From a checkpoint of a small model that answers yes/no questions on an image's attributes: 48-pixel images, encoder arch preact_resnet.
Rows from block 5 of the fusion encoder, named by matrix and row number. Each number is 500 + 40 x the weight over its row's rms, rounded and kept within 0 to 999. All counts start at 0. Numbers have three digits each. After the name is the row's rms in percent of the matrix's.
# q: cross-attention query (fusion_encoder.blocks.5.cross_attn.q.weight, 256x256), inputs 208-255
q.1 077:513524572521494539463460549500467549467458426471573507469544519497426489467493416510478482538523458500538488485480563449444431545481495473424602
q.2 112:446486506536512496525485455433469537540587476460523435449470470470477452440546559497547519528564400493512414519566471489492467495443507558481487
q.3 093:518463415468421532551609512591517539514523566581496455531548482453515526544469475528395482532496498563548544447574444449506487482515521484538502
q.4 105:499530571485500443442437495492564437468494467464448517514432530524526441470513488466577465456454572486420502555489601466524503511462469488436492
q.5 091:468562377583441497562559401441502515573572532477514467424478525483446492491509578526489444521490478520512515520553452483537493489493537512542518
q.6 107:565514466423470505467495516574575503489464455506454542520528464540606512525475481463516497520490596467480541501434520475532520534528500454496552
q.7 102:469489491540535498536482462404462514522559483458558442526478455443534484411499523510546503524522455510453485537521453577490537531417516515519468
q.8 117:443508548561529453508468437425478544501504468512512477506437561540425466440456521492581493529536507517457424574544548577455460465518475573479441
q.9 097:484478425567468433548463439466452510591542507572489468569498434476487525458526541512493482457522484481460451539512483570505480472508488521461471
q.10 081:531525504462500502491527513531477552520498606459445480542543501544459538536449423543536557540506621449478560493496446443461502569493517503500536
q.11 108:437573499482525463459478489430464545450530449459500456516465454508462449462539507451482546498559489464513462538531527498398461551465478494472465
q.12 075:461508525510520485500404471498487526568491454443503523528528506536593500530404415461448502479514538510487493466480591449484512536538543515550492
q.13 084:584448487479551485500500524557509606504539537451547575529524473495505509531518506535448509484511496537546452505509447504515474512523467549529492
q.14 090:559407440562496591548568514554461471532503562448500517477506501439546545520541516619453521500477462472547552470512435544515516491499523490599538
q.15 087:471473483479454510507634512492475403560479529534498500510485540486521509497490571481522446481493517535493494447480454496534480444408478517593570
q.16 086:527492446545480494585531494494566522500494504549435417432518494543488491502453519486499452487521473502520501497457462440474521500483522478477489
q.17 098:499543485442494481504598510434472555511521549506478479472478544466472451472519544513449514519467494494551467543495401490518455458481477554542459
q.18 075:482502538464530488468526490563467547482500494474512457515523553519499437515531503433489515609551524500523500508469517543464518565464468505514512
q.19 101:507495537488478493405424479507496495477506489492438507498502509516467439546455448455456591504611541460470534524448538469447517513558480506448522
q.20 074:560504482484518532490552421520488520418443510461410463508532480478508571490511517433519431515516530465482546413441482452477550496514445501500502
q.21 100:502481485539455490580539456454558468479489522503463490424429503549423477484467532545483481490541437525532470459465448581478513538485586513466507
q.22 088:577537480535522462530514474511457544497619478468532582488564440466586513574524493519467501551552553578446490457509492469538524500509509505498486
q.23 143:478428404487465462471562516492452544577582530529515537541462449460519585485479523621462409463417525487480442496569482519570491443494506534539496
q.24 102:496505569474502479501398491555492479504467447483485533464533508532583515469545451486559535466508499463471486501491565500501469548480486497532510
q.25 101:512499575519541529487485534519512473442513469475565556508512498542532461553502434445540519517485516507488515463472528463449519526465493448440546
q.26 087:457540517548484520509455497450490501453401464456477478501489542517495457458501564512517497484573486537457491492451467558463462504515462423443501
q.27 096:488530597487548509464487517539483497469421448525538522483479518520500419514481464413501570495595481523437519508499552510428452588501433503457510
q.28 094:478483510515479511509428474510550474455435541525430430427507548589457447489430477465490469536577442532503520418412535478401510470504570460467437
q.29 092:573507440493497555503587518513477543521581510460502494483552544450578536472548551519493429484445486473507487379491513501594531527511503530553549
q.30 095:528480500461491469533526505431511555591511499479453497567489507489498489509488618507488409500501500519486443541499457574525510469504467550526489
q.31 090:455476502524478500550463462468540488469488486431481471456514536588493481539471497480486483517482456494503574416469446545467555511488491440439539
q.32 125:499550620484508517488454482548531548402406500462499522435496549585482456513525440481514556498549488521535558505436548482451407586569488496478494
q.33 117:587512535490533533430493455548528452468429515483495551481525582458544496547523504471490581435511525497490568456495555466473497549517489479522523
q.34 117:480500392502515425551550511474438491595564523583490501520495442476473561481499557508481436490442498501484471451603465498544531384487498493548458
q.35 092:458486427526502606546543532527508476490551501539533577520502492502546519446564518547528467475447466488448499528523541534536457431490530444548528
q.36 103:467471469538545456471492453403497520516495490574461501545447460495465483500400529513514418537543492531490443451539468522506482448470478499495467
q.37 117:572544593482500602497444422593516478476386481456546563468541531505568471550479430454499523506552540504491519496508545491454473547521520457486520
q.38 097:533506419526508567650586512487510485535532503476507516470496510504485541537460567545483548534443442554492511498556434519524537466474524581507488
q.39 089:522507509536507548519457483620474447506413494481503538498539515460542477519523433495531537504464519482505484524521492427493487516522576507467587
q.40 099:552507502442533523438489526550529538462480500433510505478542546505509530524486433504456496430462590487476542485471534507477479565549477494528541
q.41 125:388451466576449489563587499397557479549506473523509454524450458514507540449480583568522436464476466505498509534507488530528512426471481539499473
q.42 103:462437545515498491514514439564450433464436491530503534500510457515468494483427501508505490565517404541521441527560456495479501479477437535458482
q.43 078:540539479475462495487460417486529488470471519516452638483544455468477453487485488491458485511448492488532497511490521512576503576544553448485532
q.44 084:490557533431546494422432525390483504486551545460449499491441499504494529493470530464440502534498575473512516506452628482513510548486494466486458
q.45 074:408473485531481400530585478510507494529470531499509462436493465514513541485517495510447442476518461464470432548545519551491495423405514460527457
q.46 090:477502415511546520560494510344553469533581496555512473522533464481505470452465569526475484483536467510516519506554476510496570441476544467500515
q.47 085:444530516477516504480482543404446545563526505514538475522510509557454451485407495488475453561519472485587451487508471526477465518464464498452463
q.48 082:471488480469525529506384545482504482537498512393557563517501496482548457549561509514471497463453523463376443480478518558529507488456481500544524
q.49 085:554484472524531474495527486519550460520507534530521515426439539450494496448482467533495522478482534505497463427526495513512508543509459498454575
q.50 101:400530509545470447409522465464497492486490538540425539499467523537482498507440463549476516548514541526500534536531497511516487509464481451514454
q.51 102:497466450531502471539603508533455530422485434587448509537532447570406476511519523457489518547548506503552490496553465474508527491535506510455509
q.52 097:519534557517517487532493543532491520483445452464516464562535496523480511510442509484562453594566473579588542512540510493496512501517562484498501
q.53 093:509481497443504606510527519589500467417553518466537467512547468537466489556516522509548456498535388476553531458548495462469509488539571481457490
q.54 124:441461480514527423441521469514420539521496538526485504523490471488436508515536482563420515474442506495501485442566435488493530504533562488477507
q.55 102:470501577503527515525448528500549491526484478417543483441511517512593516506544499476531472462473537499430502539424556584551541498477545524496527
q.56 088:481513478474449468450543518494487485486493447512512475503511466559431494521506535493483470492518436489597487511594447476457469473508468459504467
q.57 100:459511500543556510576462522510463516550474516403492480504502513543516514531467507533581447516512476521466493582545484535542461454429568579517495
q.58 111:541486444546473494501586484512452534476535509562482473445508536493436497502494515508460569536512465530591445465530459427408529521483472488448540
q.59 108:543525546452488498484431519469624482528529501459515492490486471495577477478489506504588457477495527481424554486436596490508503544522499446522555
q.60 111:524513474530507512558512512525560437487469501495489543497477572445559565452515521523584457470488491515485453498455547493513484450454506490504564
q.61 111:480545474498516444515478481485464531478504499522462482502523491567399475550466487459444528481530547487542548492512534508486457551534531465465452
q.62 077:474461465521447475540534486478487518474463469546519566494364451515461565451540493487434528481507540543529527553562475429498409508526523524464492
q.63 125:532536512487499491537411517507593456527476496459530517469498466475589507501512457516584500470509549496404563521415583560550521539476469441521536
q.64 096:526525546515581499501425451548520534459428428468466513519501521526455404529485440457558486501600490488536569514527545487392528568488509432380497
q.65 109:572507455435509522509513563552530479481556485505547509561584481422560520475522534494480510522444567509486504499488489468533557465488525524546540
q.66 089:443484506528465461507475421536436527527496516526548524478482483486553570451520504591564466489473446492448397515512454553514442480487452541536540
q.67 094:496480535500496442482412472557461529519459495449473470481500483530493458581511431452521550524557451513428471528489511454466509526567461466471440
q.68 098:512486559496533491448467461448546472494588525477582477471408519476461481430563526471568526536557457493529479526484571467460538526531469489508489
q.69 090:530446469520467483429504358461495520495515564512563481497479498553418432526453517453489595470537502483451452504591548431470489531523468510467488
q.70 107:472460460542472458543487548447449519591498531508514513516532448396530559512493517579538478441380594467474465438524492547565526485515498490533446
q.71 088:431503523549477474481504497444590507515508509479457484477444458568479481468451526498546436477532456448485562518512534585520515507510604506522455
q.72 097:513454427537463448513519529494448536569533545559470492522447428458537549526522549589483447465429531500458437489556448530575532451483540502543456
q.73 092:452565486490466477528518462486513504490565514542555419479443555517463549480531517573530463520497471473558425612442484474548494549508480557523470
q.74 098:529436533440556455476429584524501546515422489475428491589543497549563505547474470486499514474493584493450544419490598518537469502536511480516473
q.75 088:553505486464466510471481517579488415573460555478519547488538475538590433504555531477478542526510550543419474521508429590447503461481496444433490
q.76 109:475465542504527470517454444470516478550419512502438502539470492562476462555485462468484495506594497513502511515478501473414469543498474438487471
q.77 107:508520468486451541508541509527498464455551501478572475521522459402490494429537541524538527500502492492493498476469493494491485466512482583520568
q.78 100:471535516502483574475496475516585501449467507568486483448473576577436493501519467453518543535544441548589485484486507473514504553569543520468497
q.79 102:496472493499496442508467509531419528524468464465482550538542438520505469547493498439399527490523511537503461428532472509502529470505469457468448
q.80 094:489513522483414548514449504516544439464493552462424551487493497550541502475531519558483537448518581471445488600423576506491505526476496472514472
q.81 125:503547526528529549526359520441544445513467496425537544492485493492586574468496461525557484472488549491395519577410584514527492511440530493508533
q.82 118:467487513532468495504464475461550450509515507478520522524478500416487532500530502512556552407483566479427505603424584526508458503470456477525521
q.83 088:487513533470416494441501519454517464500552527479451466487475564519483493510523552494444515510475531483579477413561480489476478491532484482536500
q.84 085:469505468514481477470574444587475553517483548449509462488539533483538519488491490500488533452481474455589454537441452542546461416538518524518490
q.85 113:446465427518448445511545467479418560442544544554483456508516515511444571455583522518502507464515413519581452486535445432473480535507451546528483
q.86 097:499522484396517530449536496545454512448570529529532452498569523509494476522470490434485550565536453523557570368537453521492506485521524547436506
q.87 107:510563597457463493430455532505542448534491512430509562485441523473587488453500474454478523419491576459456501516433643505463510455557522528503464
q.88 107:476466553586442498454559499495485486531530531528483464495514545495405547528542506548472493503520473494562474461521429506509466497482554492538475
q.89 130:514458471505480467504554495502397533483557503566500449490549482524419476551509528503449536561517463488632550444563441426466480479503516534456469
q.90 122:485534547498479529484418532478600454528455481450512494513468465489566541459513473517545507476529563447424497577413554466498564514476458465536516
q.91 096:458469462513537437544516519483500562580513470566427500496529489515449518499454530474447440572448540529474544394593448527534474476437469475529462
q.92 091:434508412507512426488476493491454551544557505584464536528524443520457508489479539507446476582572529465518516455571461512527540521479499500544495
q.93 102:495443448542560490561532473486380530529539528566490431519475468476409476484507535570424468550515464507500556483565411552484523511460478527519497
q.94 097:539485532433579524531464532556479526435511416475549533549553448528602496541468447513492463536500507565484548513449516445495553463494512468440492
q.95 106:506442521510532518543502518561434557438508495530574516500515467497481473597474475404488529579540436474559511482501427407490468509473555551482480
q.96 092:402479394509468436472552511501463470557564536514513526530453454495483544533592508636499478456466532483460466454536511515582403467473464538523509
q.97 098:460581490473504515481444501414513475514564497446496453475422510452544457411487507509563496552488480538469445462507544570509545514456506432475532
q.98 100:607478443412496496509565599553451497492486578468491575502554532536496487536479481482413489480461551523474532492562458506492509529541545505488537
q.99 097:434553465471523489544480477456477481533571484493517514527430532542464510507502564479505486482524525500433476599515546509541444543435429507521433
q.100 100:538423479503415523501452540550493550507483561487511495487483419457541541499500437514468519449455525456482488515482530519507498504526528490532457
q.101 082:591492477481533471483461525548477547529437476448455524517615495481518532486457432502509472532480530509481580417509413462560468490571473452454545
q.102 105:474563558511472490490431416396505490482485482456527454448472513507490451445517549450569484488519399496538456465457533495388542484487501486437461
q.103 101:545486440453494451481565539561456471567510538541476529570569517428533551542517551553405480531516529541477621426536482505552416484534501514543583
q.104 114:506497495481465552503454514510518506441408518492558502501553527516477464478473431414464558497501463499578466509379550522392544519548539514445492
q.105 093:451472482503546481416481475544441484494500479512407517522494504564466507530461498503532539513427596455511547561526527479557489515539544437478440
q.106 088:479478540480454473484397501453475484504400544495480464496497465501517405533414479466547527508497467493493402567443547459403494517509509480421476
q.107 099:518576489535602545550542498519470472465502470502525470480522506503495457472523534477498513556550485538495541552537492466488473482469504615461560
q.108 096:479447462510524490499527488582477514486466483527482550466571538517474530585513463492394473468500608539468540523463546430538507501609462521523475
q.109 107:469545482524505512495498440479556423520530533545519469533417540488519542412499556503534447535463442520503506528530514549513560497423527491495517
q.110 095:458465570536473468495427514516535508503481522446484527521523426491464506515491473483500485459501501503479418529523525480463494472545523472504510
q.111 094:509491424525492491536546515490510514531545584480542488493478509412533584517507573596491491534379528510519514388515447507554519476488548470581483
q.112 102:453528500482499375548414512425504443555532454466480460505421478510481490461487525495537473564507486566465481502536557523520587490469489524506468
q.113 121:441499549480471435541451530453502464510518455495497459553465465499520490480464559477539468540533474511464475482522494525532577461454467466459458
q.114 097:484476511523435468481557458555474598543540538450483505508497475491472503528543504531459582459462514475513512474517502433480486516517485498499532
q.115 114:573451480453503542472556517558510473464504498524465563427522514517467505566502465494461507473460520500518566492483529409515519521551514505535550
q.116 101:554494513500454611474517511549524470476465526401512609482535501471505517508548497522439529495502506497503555434464484507431491533510552516504544
q.117 098:576558483492508603513497563456496453508440553490458531500520542492558457499525521475554526516548453511537533475422481496409562492497564519458568
q.118 095:474481420528466462531582496498408536513549565464524481471526487527391531446546516539460562488442469518544469496528473452558427587502501506559496
q.119 080:525379521452446524485421505470435477509520483508428539453406525426517541494532508468528431409509498520488458555471504581503549514511422481482450
q.120 082:498536549449514565432497431534529505438407452514505502469550530576485543532429468487473545494588455517473541480472483463507450513524474528479536
q.121 108:489481523552498456465453473421508492466506426546464414570447462547514452483461523489515465482540578514530473493541477495518514471444474498462465
q.122 099:469444483468463434534468480479487523556507441527510510482439458452467462456466557518544450542437496520454504494564460550491468444473460506528471
q.123 094:432499502490525458503558412527442529483576457467526332528537499514439530501522495516512502532489455502530517506543483494525439529536481526500504
q.124 073:487540456552504506537489500458530493546507540457513581482577436453470478518520505548521486535427539437526512470539475448547499495464591535491553
q.125 099:565459508496424529469494488480509471429482497456452594496577565470475570512517476464540583476542568486469571569520489455486488556536518443489578
q.126 109:586458469474461569499543420567529457509524589496501532490536538514519555523541524568454538462446481514569500466467508478481435544562485484493575
q.127 090:452502523473492480500467563480472522511503498480497460554460538479495515478541476515505527531522526491428480548476509527538563470504458482513488
q.128 093:453502523508412496464461493440572454448470501500488467477461518512518470436535498478452497407511528444510514522432491508489493442531455461479525
q.129 106:476488443454512476547565490501470597521513536496536433511493505566452496540513553514411539504508493499590538509454420471513490506573469570528454
q.130 117:527564568472544498463395485509578401521442464416479527467494512440553480466511465436606483495538540446439481537430589482478541523444526503494559
q.131 086:473480455490495475433566530505506522506628483597450608475495519499478510529524483441487505475482517550470493519550567514517476518479487539510505
q.132 091:502577482467592510509473504526494477554493449496490551554495493498611475496495465419516474583538520587492524483503549507513514477482458529505483
q.133 126:459448413526488467536576511525454563532564467541471465509557495540461556530478498499415537503493498525517556518552488516568440548504445560536476
q.134 100:540569502439578512446415487560466425520433501497532574567537455535471491568470471425515482544468531512409573527500542533492502560473496476524508
q.135 096:448494566495407512546541478501532510481472522441473429463458536492478451556496496469537434461505465469532525539443545509424533485547608443463460
q.136 127:484537576481493561508408478463532410494446483467541513488472524449545457430528491482570507471555483435450461546451516533474502484443508432476538
q.137 100:453395526525468521474547564463481492478508536494488470515527474511461508493494540491457490463490476519549498470523417448389471489588592441481451
q.138 105:511522461467528486435510469564435484553529498568464530500569478560425499524466508539462526494458522589498508441552492514571436549475443552508539
q.139 107:492521547511465510521487486408573440464513538519503511463483487488500432401491535500515459473558496395534445522482485509436554429544541474511510
q.140 090:569484518490572513455518518574448543521428470468529518530599447473466467526462470492484539602481538551506573486522524494508485540492517546507498
q.141 102:467459445529498483528583510492465589496545527539462442466469466587464526507497608480480491476501476499570460458578374483444505448531480493542473
q.142 100:543556497535566518441440477527476499515549457528541539511561549481529459524484476493474567554483551532528442515527517479559450494455450505500532
q.143 079:474429536457432506486545486463452612429500512553453483443433487534500480459473578486487492520437477495538536524479432488525397455545503465505482
q.144 101:498494524433532536487485544548532501522511521463508485460537552474576528536539436518485549528501586526479537521506557409506492584501506514543540
q.145 104:499575522499499483471388412482495458505519514476530466526438532529547462360512534497617479499475432446461465540517542543492547547458507522488500
q.146 082:562499503438468503564525502540538514514535473509476508574504601532524507564486444514487525485523553551557523414537481473454509473507455500514535
q.147 117:574518532476545493510486546570491511490523542540449537466572513421541488546471517495462519442483502515534503449519513441542478505564498498501537
q.148 076:502519445544494529408487516525492484538507518510489476462529527486475426455495508485474491498482524502474494507544524474525540525506488458526479
q.149 080:449454571539520489550504503449573479492519579489536517493523419522564550478517507465537501520487516481525490528465598529511451459448586488543463
q.150 111:458492505523504464470446463454482515496449456489485469497450454511403445464494514442519516497573471532507560522574450541480514481464456471469459
q.151 108:498469435459469531569577498530526519533559562533494493480471532473526566483495538543440491519389572484523489485481477499572500523547505488586550
q.152 086:510527499463454551536465523497512534602483558498479490476472477389576565502556596498486456493409545530458445503529477590520562474530508523565531
q.153 094:425489483556506490568556476492479480598569575474473473496485508496482567489514554538510400481460514493461381535507487534520504462479522508522480
q.154 095:456587527562528544522517453475536464413469397457495460487472530611455504514534488466589463514481562541443538505465499466492472507474482464504496
q.155 076:515495513510465479526512464551431545497454525536529497489490418464390497489527483525429511432523537483549464478563438492521477489489477522528492
q.156 109:482474456503464444531517427413474515482501453530457457558456531516452544447539501533507470485478442478489500491505488504490511425422455485559471
q.157 089:526472511473484478604524480475452547508485472515484520533519452478464516520431522465486547502504520601580541449532507462458487500467492518484461
q.158 105:495555522493522500464429410545484507521430474474490479445514435568507425539470489437502560504567446470485468445480513487422534483495487493378464
q.159 074:524422472548513528497481549605441518562444460581486532507470487425562529449559522548491540498487557493543513462487473579584546565519487464520579
q.160 105:446458517554441499537499499429507500579542515518541460537464519494508493456541543471502466543500465489480417507534500565539515403474486500510475
q.161 116:584570503473570522519545509551433513503462522489490519541589531476489528544471477453443564520502525491534573460505525436476516531552532508482547
q.162 106:557503514484531525421523516634468512494485493516520524490593483450477492582497420503509555490524554543495605490489546445467502507503469516524502
q.163 096:557456577452497546473528473567494514559492546513407523476564507481459568533505434510423532491486505535432483483512550510494464523554518505489542
q.164 123:402530566451529454444507473450496509430465478472463485517482487598463439460455478455531554479519552430491527504499552530505464505516442490481458
q.165 103:555455457457449591540512524560517505478459600495512523516494528434517568537503526454538480535559470529487552416515507467514502470547493499510540
q.166 082:563490478531480472548457485472552551490449547527514516498479498455531528478514500539488495479401528498438485471490443499492590506520513479571463
q.167 097:505492470548462464541468444451551506493505442577493527505486517438505448479430547433580433529542502521441443524512559463503462463446488521476462
q.168 114:450479473542466432515513497428521482467539458568517419529439487508499482445510573515565477487503489512454442503472513541455464433460503505498384
q.169 082:549467531533503523477515478532469508473432510525493591407578523522462538499484416509482526440524638512492558474492494444466508510514507510503519
q.170 080:460412521570436547579457549504577441554510483490529489422440531444544514481540542435519476463446518482505454524510465566502418453432466508551489
q.171 108:406483486547425471485549486491514484524526554490464475511440525523459510493517532459566487454528524433491482575503477540489486501462425461549440
q.172 093:514436450554423492555553496523466448520483549569457608547533474463508495496491551521453490453478485570497428484542437506518468483528484475493526
q.173 087:423465439503453505523475492485464515543574475555522434476476554512531456456545548482555509483554441524516516536501468611498488497416479526527441
q.174 100:442535509480539505554472502408508521459525450507528411487511499532499473459497539469550465542516477493499473515464563479441479491445503508471490
q.175 098:542507461508512599498479535505459546524501514482519577514569520463559495497539475553450504534499456470499545469514499520488488566528520519478555
q.176 088:500498510481491520459546481475498555534493537472474460505540479471532474451497528505501536372488517498565464482516476521509483441520429539498490
q.177 087:445480555490459497471456499456558468482437503466477472517517478496519529524486417493501502431509593526435505461512542509548454561490517456489488
q.178 125:532493520520506564536456515493521458548460491537479477507492492508524479497466519480535472484510416466468533462457444547439586428524565492492470
q.179 120:507459447508497432469586494539471554476583507523494452490448501516423523531489510508495596501508462496613461474521453454490455506574454499479502
q.180 125:465467514477482469445508448556543543504544477503483562474452505454475512531558508557487577406524576493458455546545556500519461576487433527524530
q.181 099:477522484494558533558473452524472496486520458485508535554511533522474495521449495522521445605521518561486520505518534470534527541478461533454530
q.182 116:491401459518482482463559477518436546513528534556474464505549487576425495524469548496420544483520461451599479469569411480431469461518504495483485
q.183 105:544475468521537557493600527533448550455502482516505456462510550525430478489487518500460526567507477476615521515565432396492524492524486543494478
q.184 085:434449503522520572571453517456500494567473549428534565518518471530557565497509512488461428557455497531446458630433501553523511536459502491523510
q.185 110:511450511511474476477582519454507557517451573516494447473506461556500496513507523498443543411553468456607503472495473391429505485535487460450524
q.186 097:495510518491545497504418512539477451565402538474506555499490516411567508541473513539519485491521536473439578501459586557534522450473534525526451
q.187 116:538562521466537566525426533494526463494499484481525589520483501495580506456473509484597454543516545482422500574487526527509534496460526476501502
q.188 075:477497444495531477511466483488561549577505472526494466504520515508499528468520448472479491499517534528469456536548488523486428552507488483527547
q.189 088:538470520526473552555450500427514473479488469435515409510549570426506482420504528517550499518510482500417460480450542537471562458477484464499513
q.190 124:476536496524515522489461488465508475509477490482472572507487509506532514489530504509531471532494514547448520565464616503496488575461482464532551
q.191 073:521554530493503383535506470540535449528468515518425450550467454490495511529508524516524507444435535445512532427518499523438481484495557440557443
q.192 094:426525558458487492466481512488516486545580499470544482479481498533515490405477560538537491458451461427511370592444494501432466441524459545500497
q.193 102:547520448486472440480473497479410481499575439461518409486529511463491497380505583486487571575509493499538527443527513500488480536537475533493514
q.194 119:523535451518585486532532478517448606495451509486541473525532459482460514426485564532474504536512488484479561477577435558525510507493533511481454
q.195 110:587505487471582524469490506589534467503466478489495560545559485529536527564457460471508503541496548522451551468483519490511576568496542456545531
q.196 094:498507537457501533483463510439543523438485473568399482491548507543481462484461457441465507512543515481586502529475481512465534479539473503430450
q.197 109:505534573467560543492455540474579436492462424485548507496475571493563438440513451471545522520478564517473556574466625499506541525440496477478557
q.198 082:517439495573527505523516455575499487527428534496542595521535511535554548520528475478464418520476474540464525459491501472554515470445508475509530
q.199 108:459448501556457439483506497485548486504460516549505485474456502454479506458471563495487490442459458465472475492493450514449496471544490537507436
q.200 103:491584559464505469500436453422499520485590481453482484483459522505407471450499448531473576541505534505535488539437511509449463494493470524490414
q.201 113:473527567468522575472458462464526512503559474409554459459475547492489494406531486531584515525500498455494498557418648546506525524463454493543518
q.202 097:447465580508402472490435516392523484493476531505539505458414495537482506464507575472578497451509441475536391554438498490428495445523518548474485
q.203 095:574498467544536459516521529583517477493499483506505565544526462449529488610485474536478498525543553556460601416501464459485444574473435491482536
q.204 085:538486509532532491465542523553469473547448543527563525511543484436578529525502509500573507535458485509414529443570461564511550477511565433492517
q.205 090:458473476534437507511507506462480570540577498488552397479457557493415445432525515551520523484510474509531442514486468487469429495482474493510499
q.206 096:522376494559542573519546555537545468466476474508463520449527540502539496590467445480556485431451479551470496487464537422473471462522521466520502
q.207 104:564402468514556518507531482607501472505503463549421540522581481479516520581515474525490450490443510541449555401532465490587489514526559457537517
q.208 096:601564522451507511492450520597556527447493538501488472477544494498532493548510490445500522504561568464495563457465608556449504506512503474460508
q.209 126:583551535502472507526438482546614498440522529497513561480476512493561524509537456447543516485475563537461524439400559428525484486496505455486533
q.210 105:485501486482499527512548502441408558498495491555520429451521486501431506438496534492512532521497400467527467530523455477468480533475460567469530
q.211 111:432491457516477466465518506491453555499484501549503437533484430532451454462497502514499503482493506434516508514557435510524506456526532482483445
q.212 102:426523543524491510520528463494422485497493525517417440499435523607488534474516526499441511524536471524552536519495467442472475473518458521486469
q.213 090:593541456455538509497441539530553530563494546427482501559486424488541532535467496524563453516419553491417510466458540593524521471477534449497537
q.214 099:520479464473529549521602547600420592548522505535530491497590482532486553516472482499456501478501510496490560447542422454522497523519515523547522
q.215 084:517436426517509465501550506509493512574454501562467539527497463475463580512457548489487466491461441536486523459593455524531499472466504453544524
q.216 097:533478544592524534540517478458531531478522490539520503448513542488532498479532502488592454532520430543517536537441535408478440483453506503526550
q.217 105:584521504434534566479500494560522512514506544478535474511588457451546465558549395501438583538489504474532555411468526450460462534537520502500531
q.218 117:396490528530500439463486497426508501473514459482441504491408502523491490459533572496480459507525488478480472561500492537520471497490486501511468
q.219 090:486435494518478455509483505582476542581485569527499468541490486445524563524482495521468495520479537440457584550501483655524471431543435483490452
q.220 103:610553488412561528468423521571535523518481494422522518476539535440557513508551428473468513511444526448550538478473577533519521565459533447488536
q.221 104:466463531519482462506548437489400532532502441512477453481463495516418486414473577492467446538487417476547477529514508461484484418507482534494488
q.222 112:372474514559461424493546444451504484482473461516533440447442544555471481441511545441509481509509465449496486557448498446511475474470522489497454
q.223 102:548551484428485539467524498548558491498461528488552603507499533444599498568525461478498566506489515471499521427424471469507503545482518509487565
q.224 118:457436458605474444580553452558438522547531556565531472482509500465441507518510528567526454431505411473496481498537429532511460440515511540502462
q.225 115:505573475489574495478475480475410524509516479501515463505537436487554512449481513511516463558510484485471517498548461499551513481476537514498458
q.226 090:509484496495524503487442526466540482520501521522526531505579476454493548535451511501518402562483488431518427481443495588503585491464489496555569
q.227 124:460430481602425521574572476581487490509493599546532534499499473497483513473491533545504440409460449518486443489494434516506479476539532546524462
q.228 093:631567500449517543485503536474539534452508509471516569537563519477508483552526475474442548490462593500499573460453593465478531535515486440504509
q.229 104:524545603471568498437401465529491505436465451452497526457580534498533533503451474476502525526544592494436522481447634515493504546515459498525482
q.230 089:493451464489456508547530462462486481518467525567523444502566474524528518483497473498500501492479457466515449500493433493576508383497590491465487
q.231 102:534606530450483446480474498523505524465537457429472465506494505568488477494507519506535538529526449479487534512481490470453531576485454467487513
q.232 095:584511503440511507496443518525466532469515453473484525493493497471504448584469456447446595535528584486516505512458582482520505531511416514559498
q.233 075:512496490457490495428525582562528482464478520540452495534485508451463559503510515495526576469504485431510507492532499435468536465571474436516528
q.234 082:497455576544537465452435430467451526438451458384495488480558512536504466495466413440507484459511513528523392463431563469453530572455458446476517
q.235 103:413412477563461402542508509476377520483496491489548509503476481540463508532532457533563507470520491520490475461642453516478445485475458522510447
q.236 105:519401494541434553523512575501532499543486566516485529479517468463534520562506543531459479410482464514484514508457487496457510485519520496522574
q.237 105:566576532425503495378466474471493492430549453422482564513483553499472483485473476471511574527567555541500526502508558458505485547501475497502495
q.238 092:471530522537485525479461510422508441502523394481480436466465541544469436421466496467536514538512539486474550525523540493528533511504496452462461
q.239 095:585476457530570592515463569478512499596494533515494520533532477458555562517442448527465446486491516422481502535456506522516551475499565492497549
q.240 106:381464521588417451491454431438484516552487555579497512484402457492423494433509513539476462473480416528503426554525508471514512476451502518545459
q.241 087:538495448509536525536543510523532565505501506455454483520508494507510491555440492506477504480500549467512561506544465484530497503581441426461508
q.242 095:523472434469505520494539535527497530540542517517525569481511533441491474548546454554407544470456482537451488480460505477576481481472531490561548
q.243 091:525582620482500525560477491483526440443482546470504483540541536508508440499461555428511536522522511482513579522467531516459536508523491474464491
q.244 105:551467486444532475527543562521452471491558511526502518519521502500557566503507523563472530463480547550509477502487492474582499537519497552598510
q.245 080:539509538461503585551478462561448553502548509384564476466510471420511543510577492478514533481490482466497497519510463486433511491491535473501482
q.246 109:386473516523468470547495468467546498519484539542528495498422473475535484422502558504549493463491458484480430581553475529494478469443517519478475
q.247 112:456536571569505454501422489452568449495465475511494447486480517527526466475469555491522504465514436437478517584475542508421480454461527455453481
q.248 102:573572518457522520478504518586491473496470498377540517475569523475598561521481433538512515493495561514494542502488533481521506543537561489535540
q.249 099:562515486445507497497550520562458556459482469476468527486532450534480471639499523506422557495482568504516591406505477565556531476597467477461494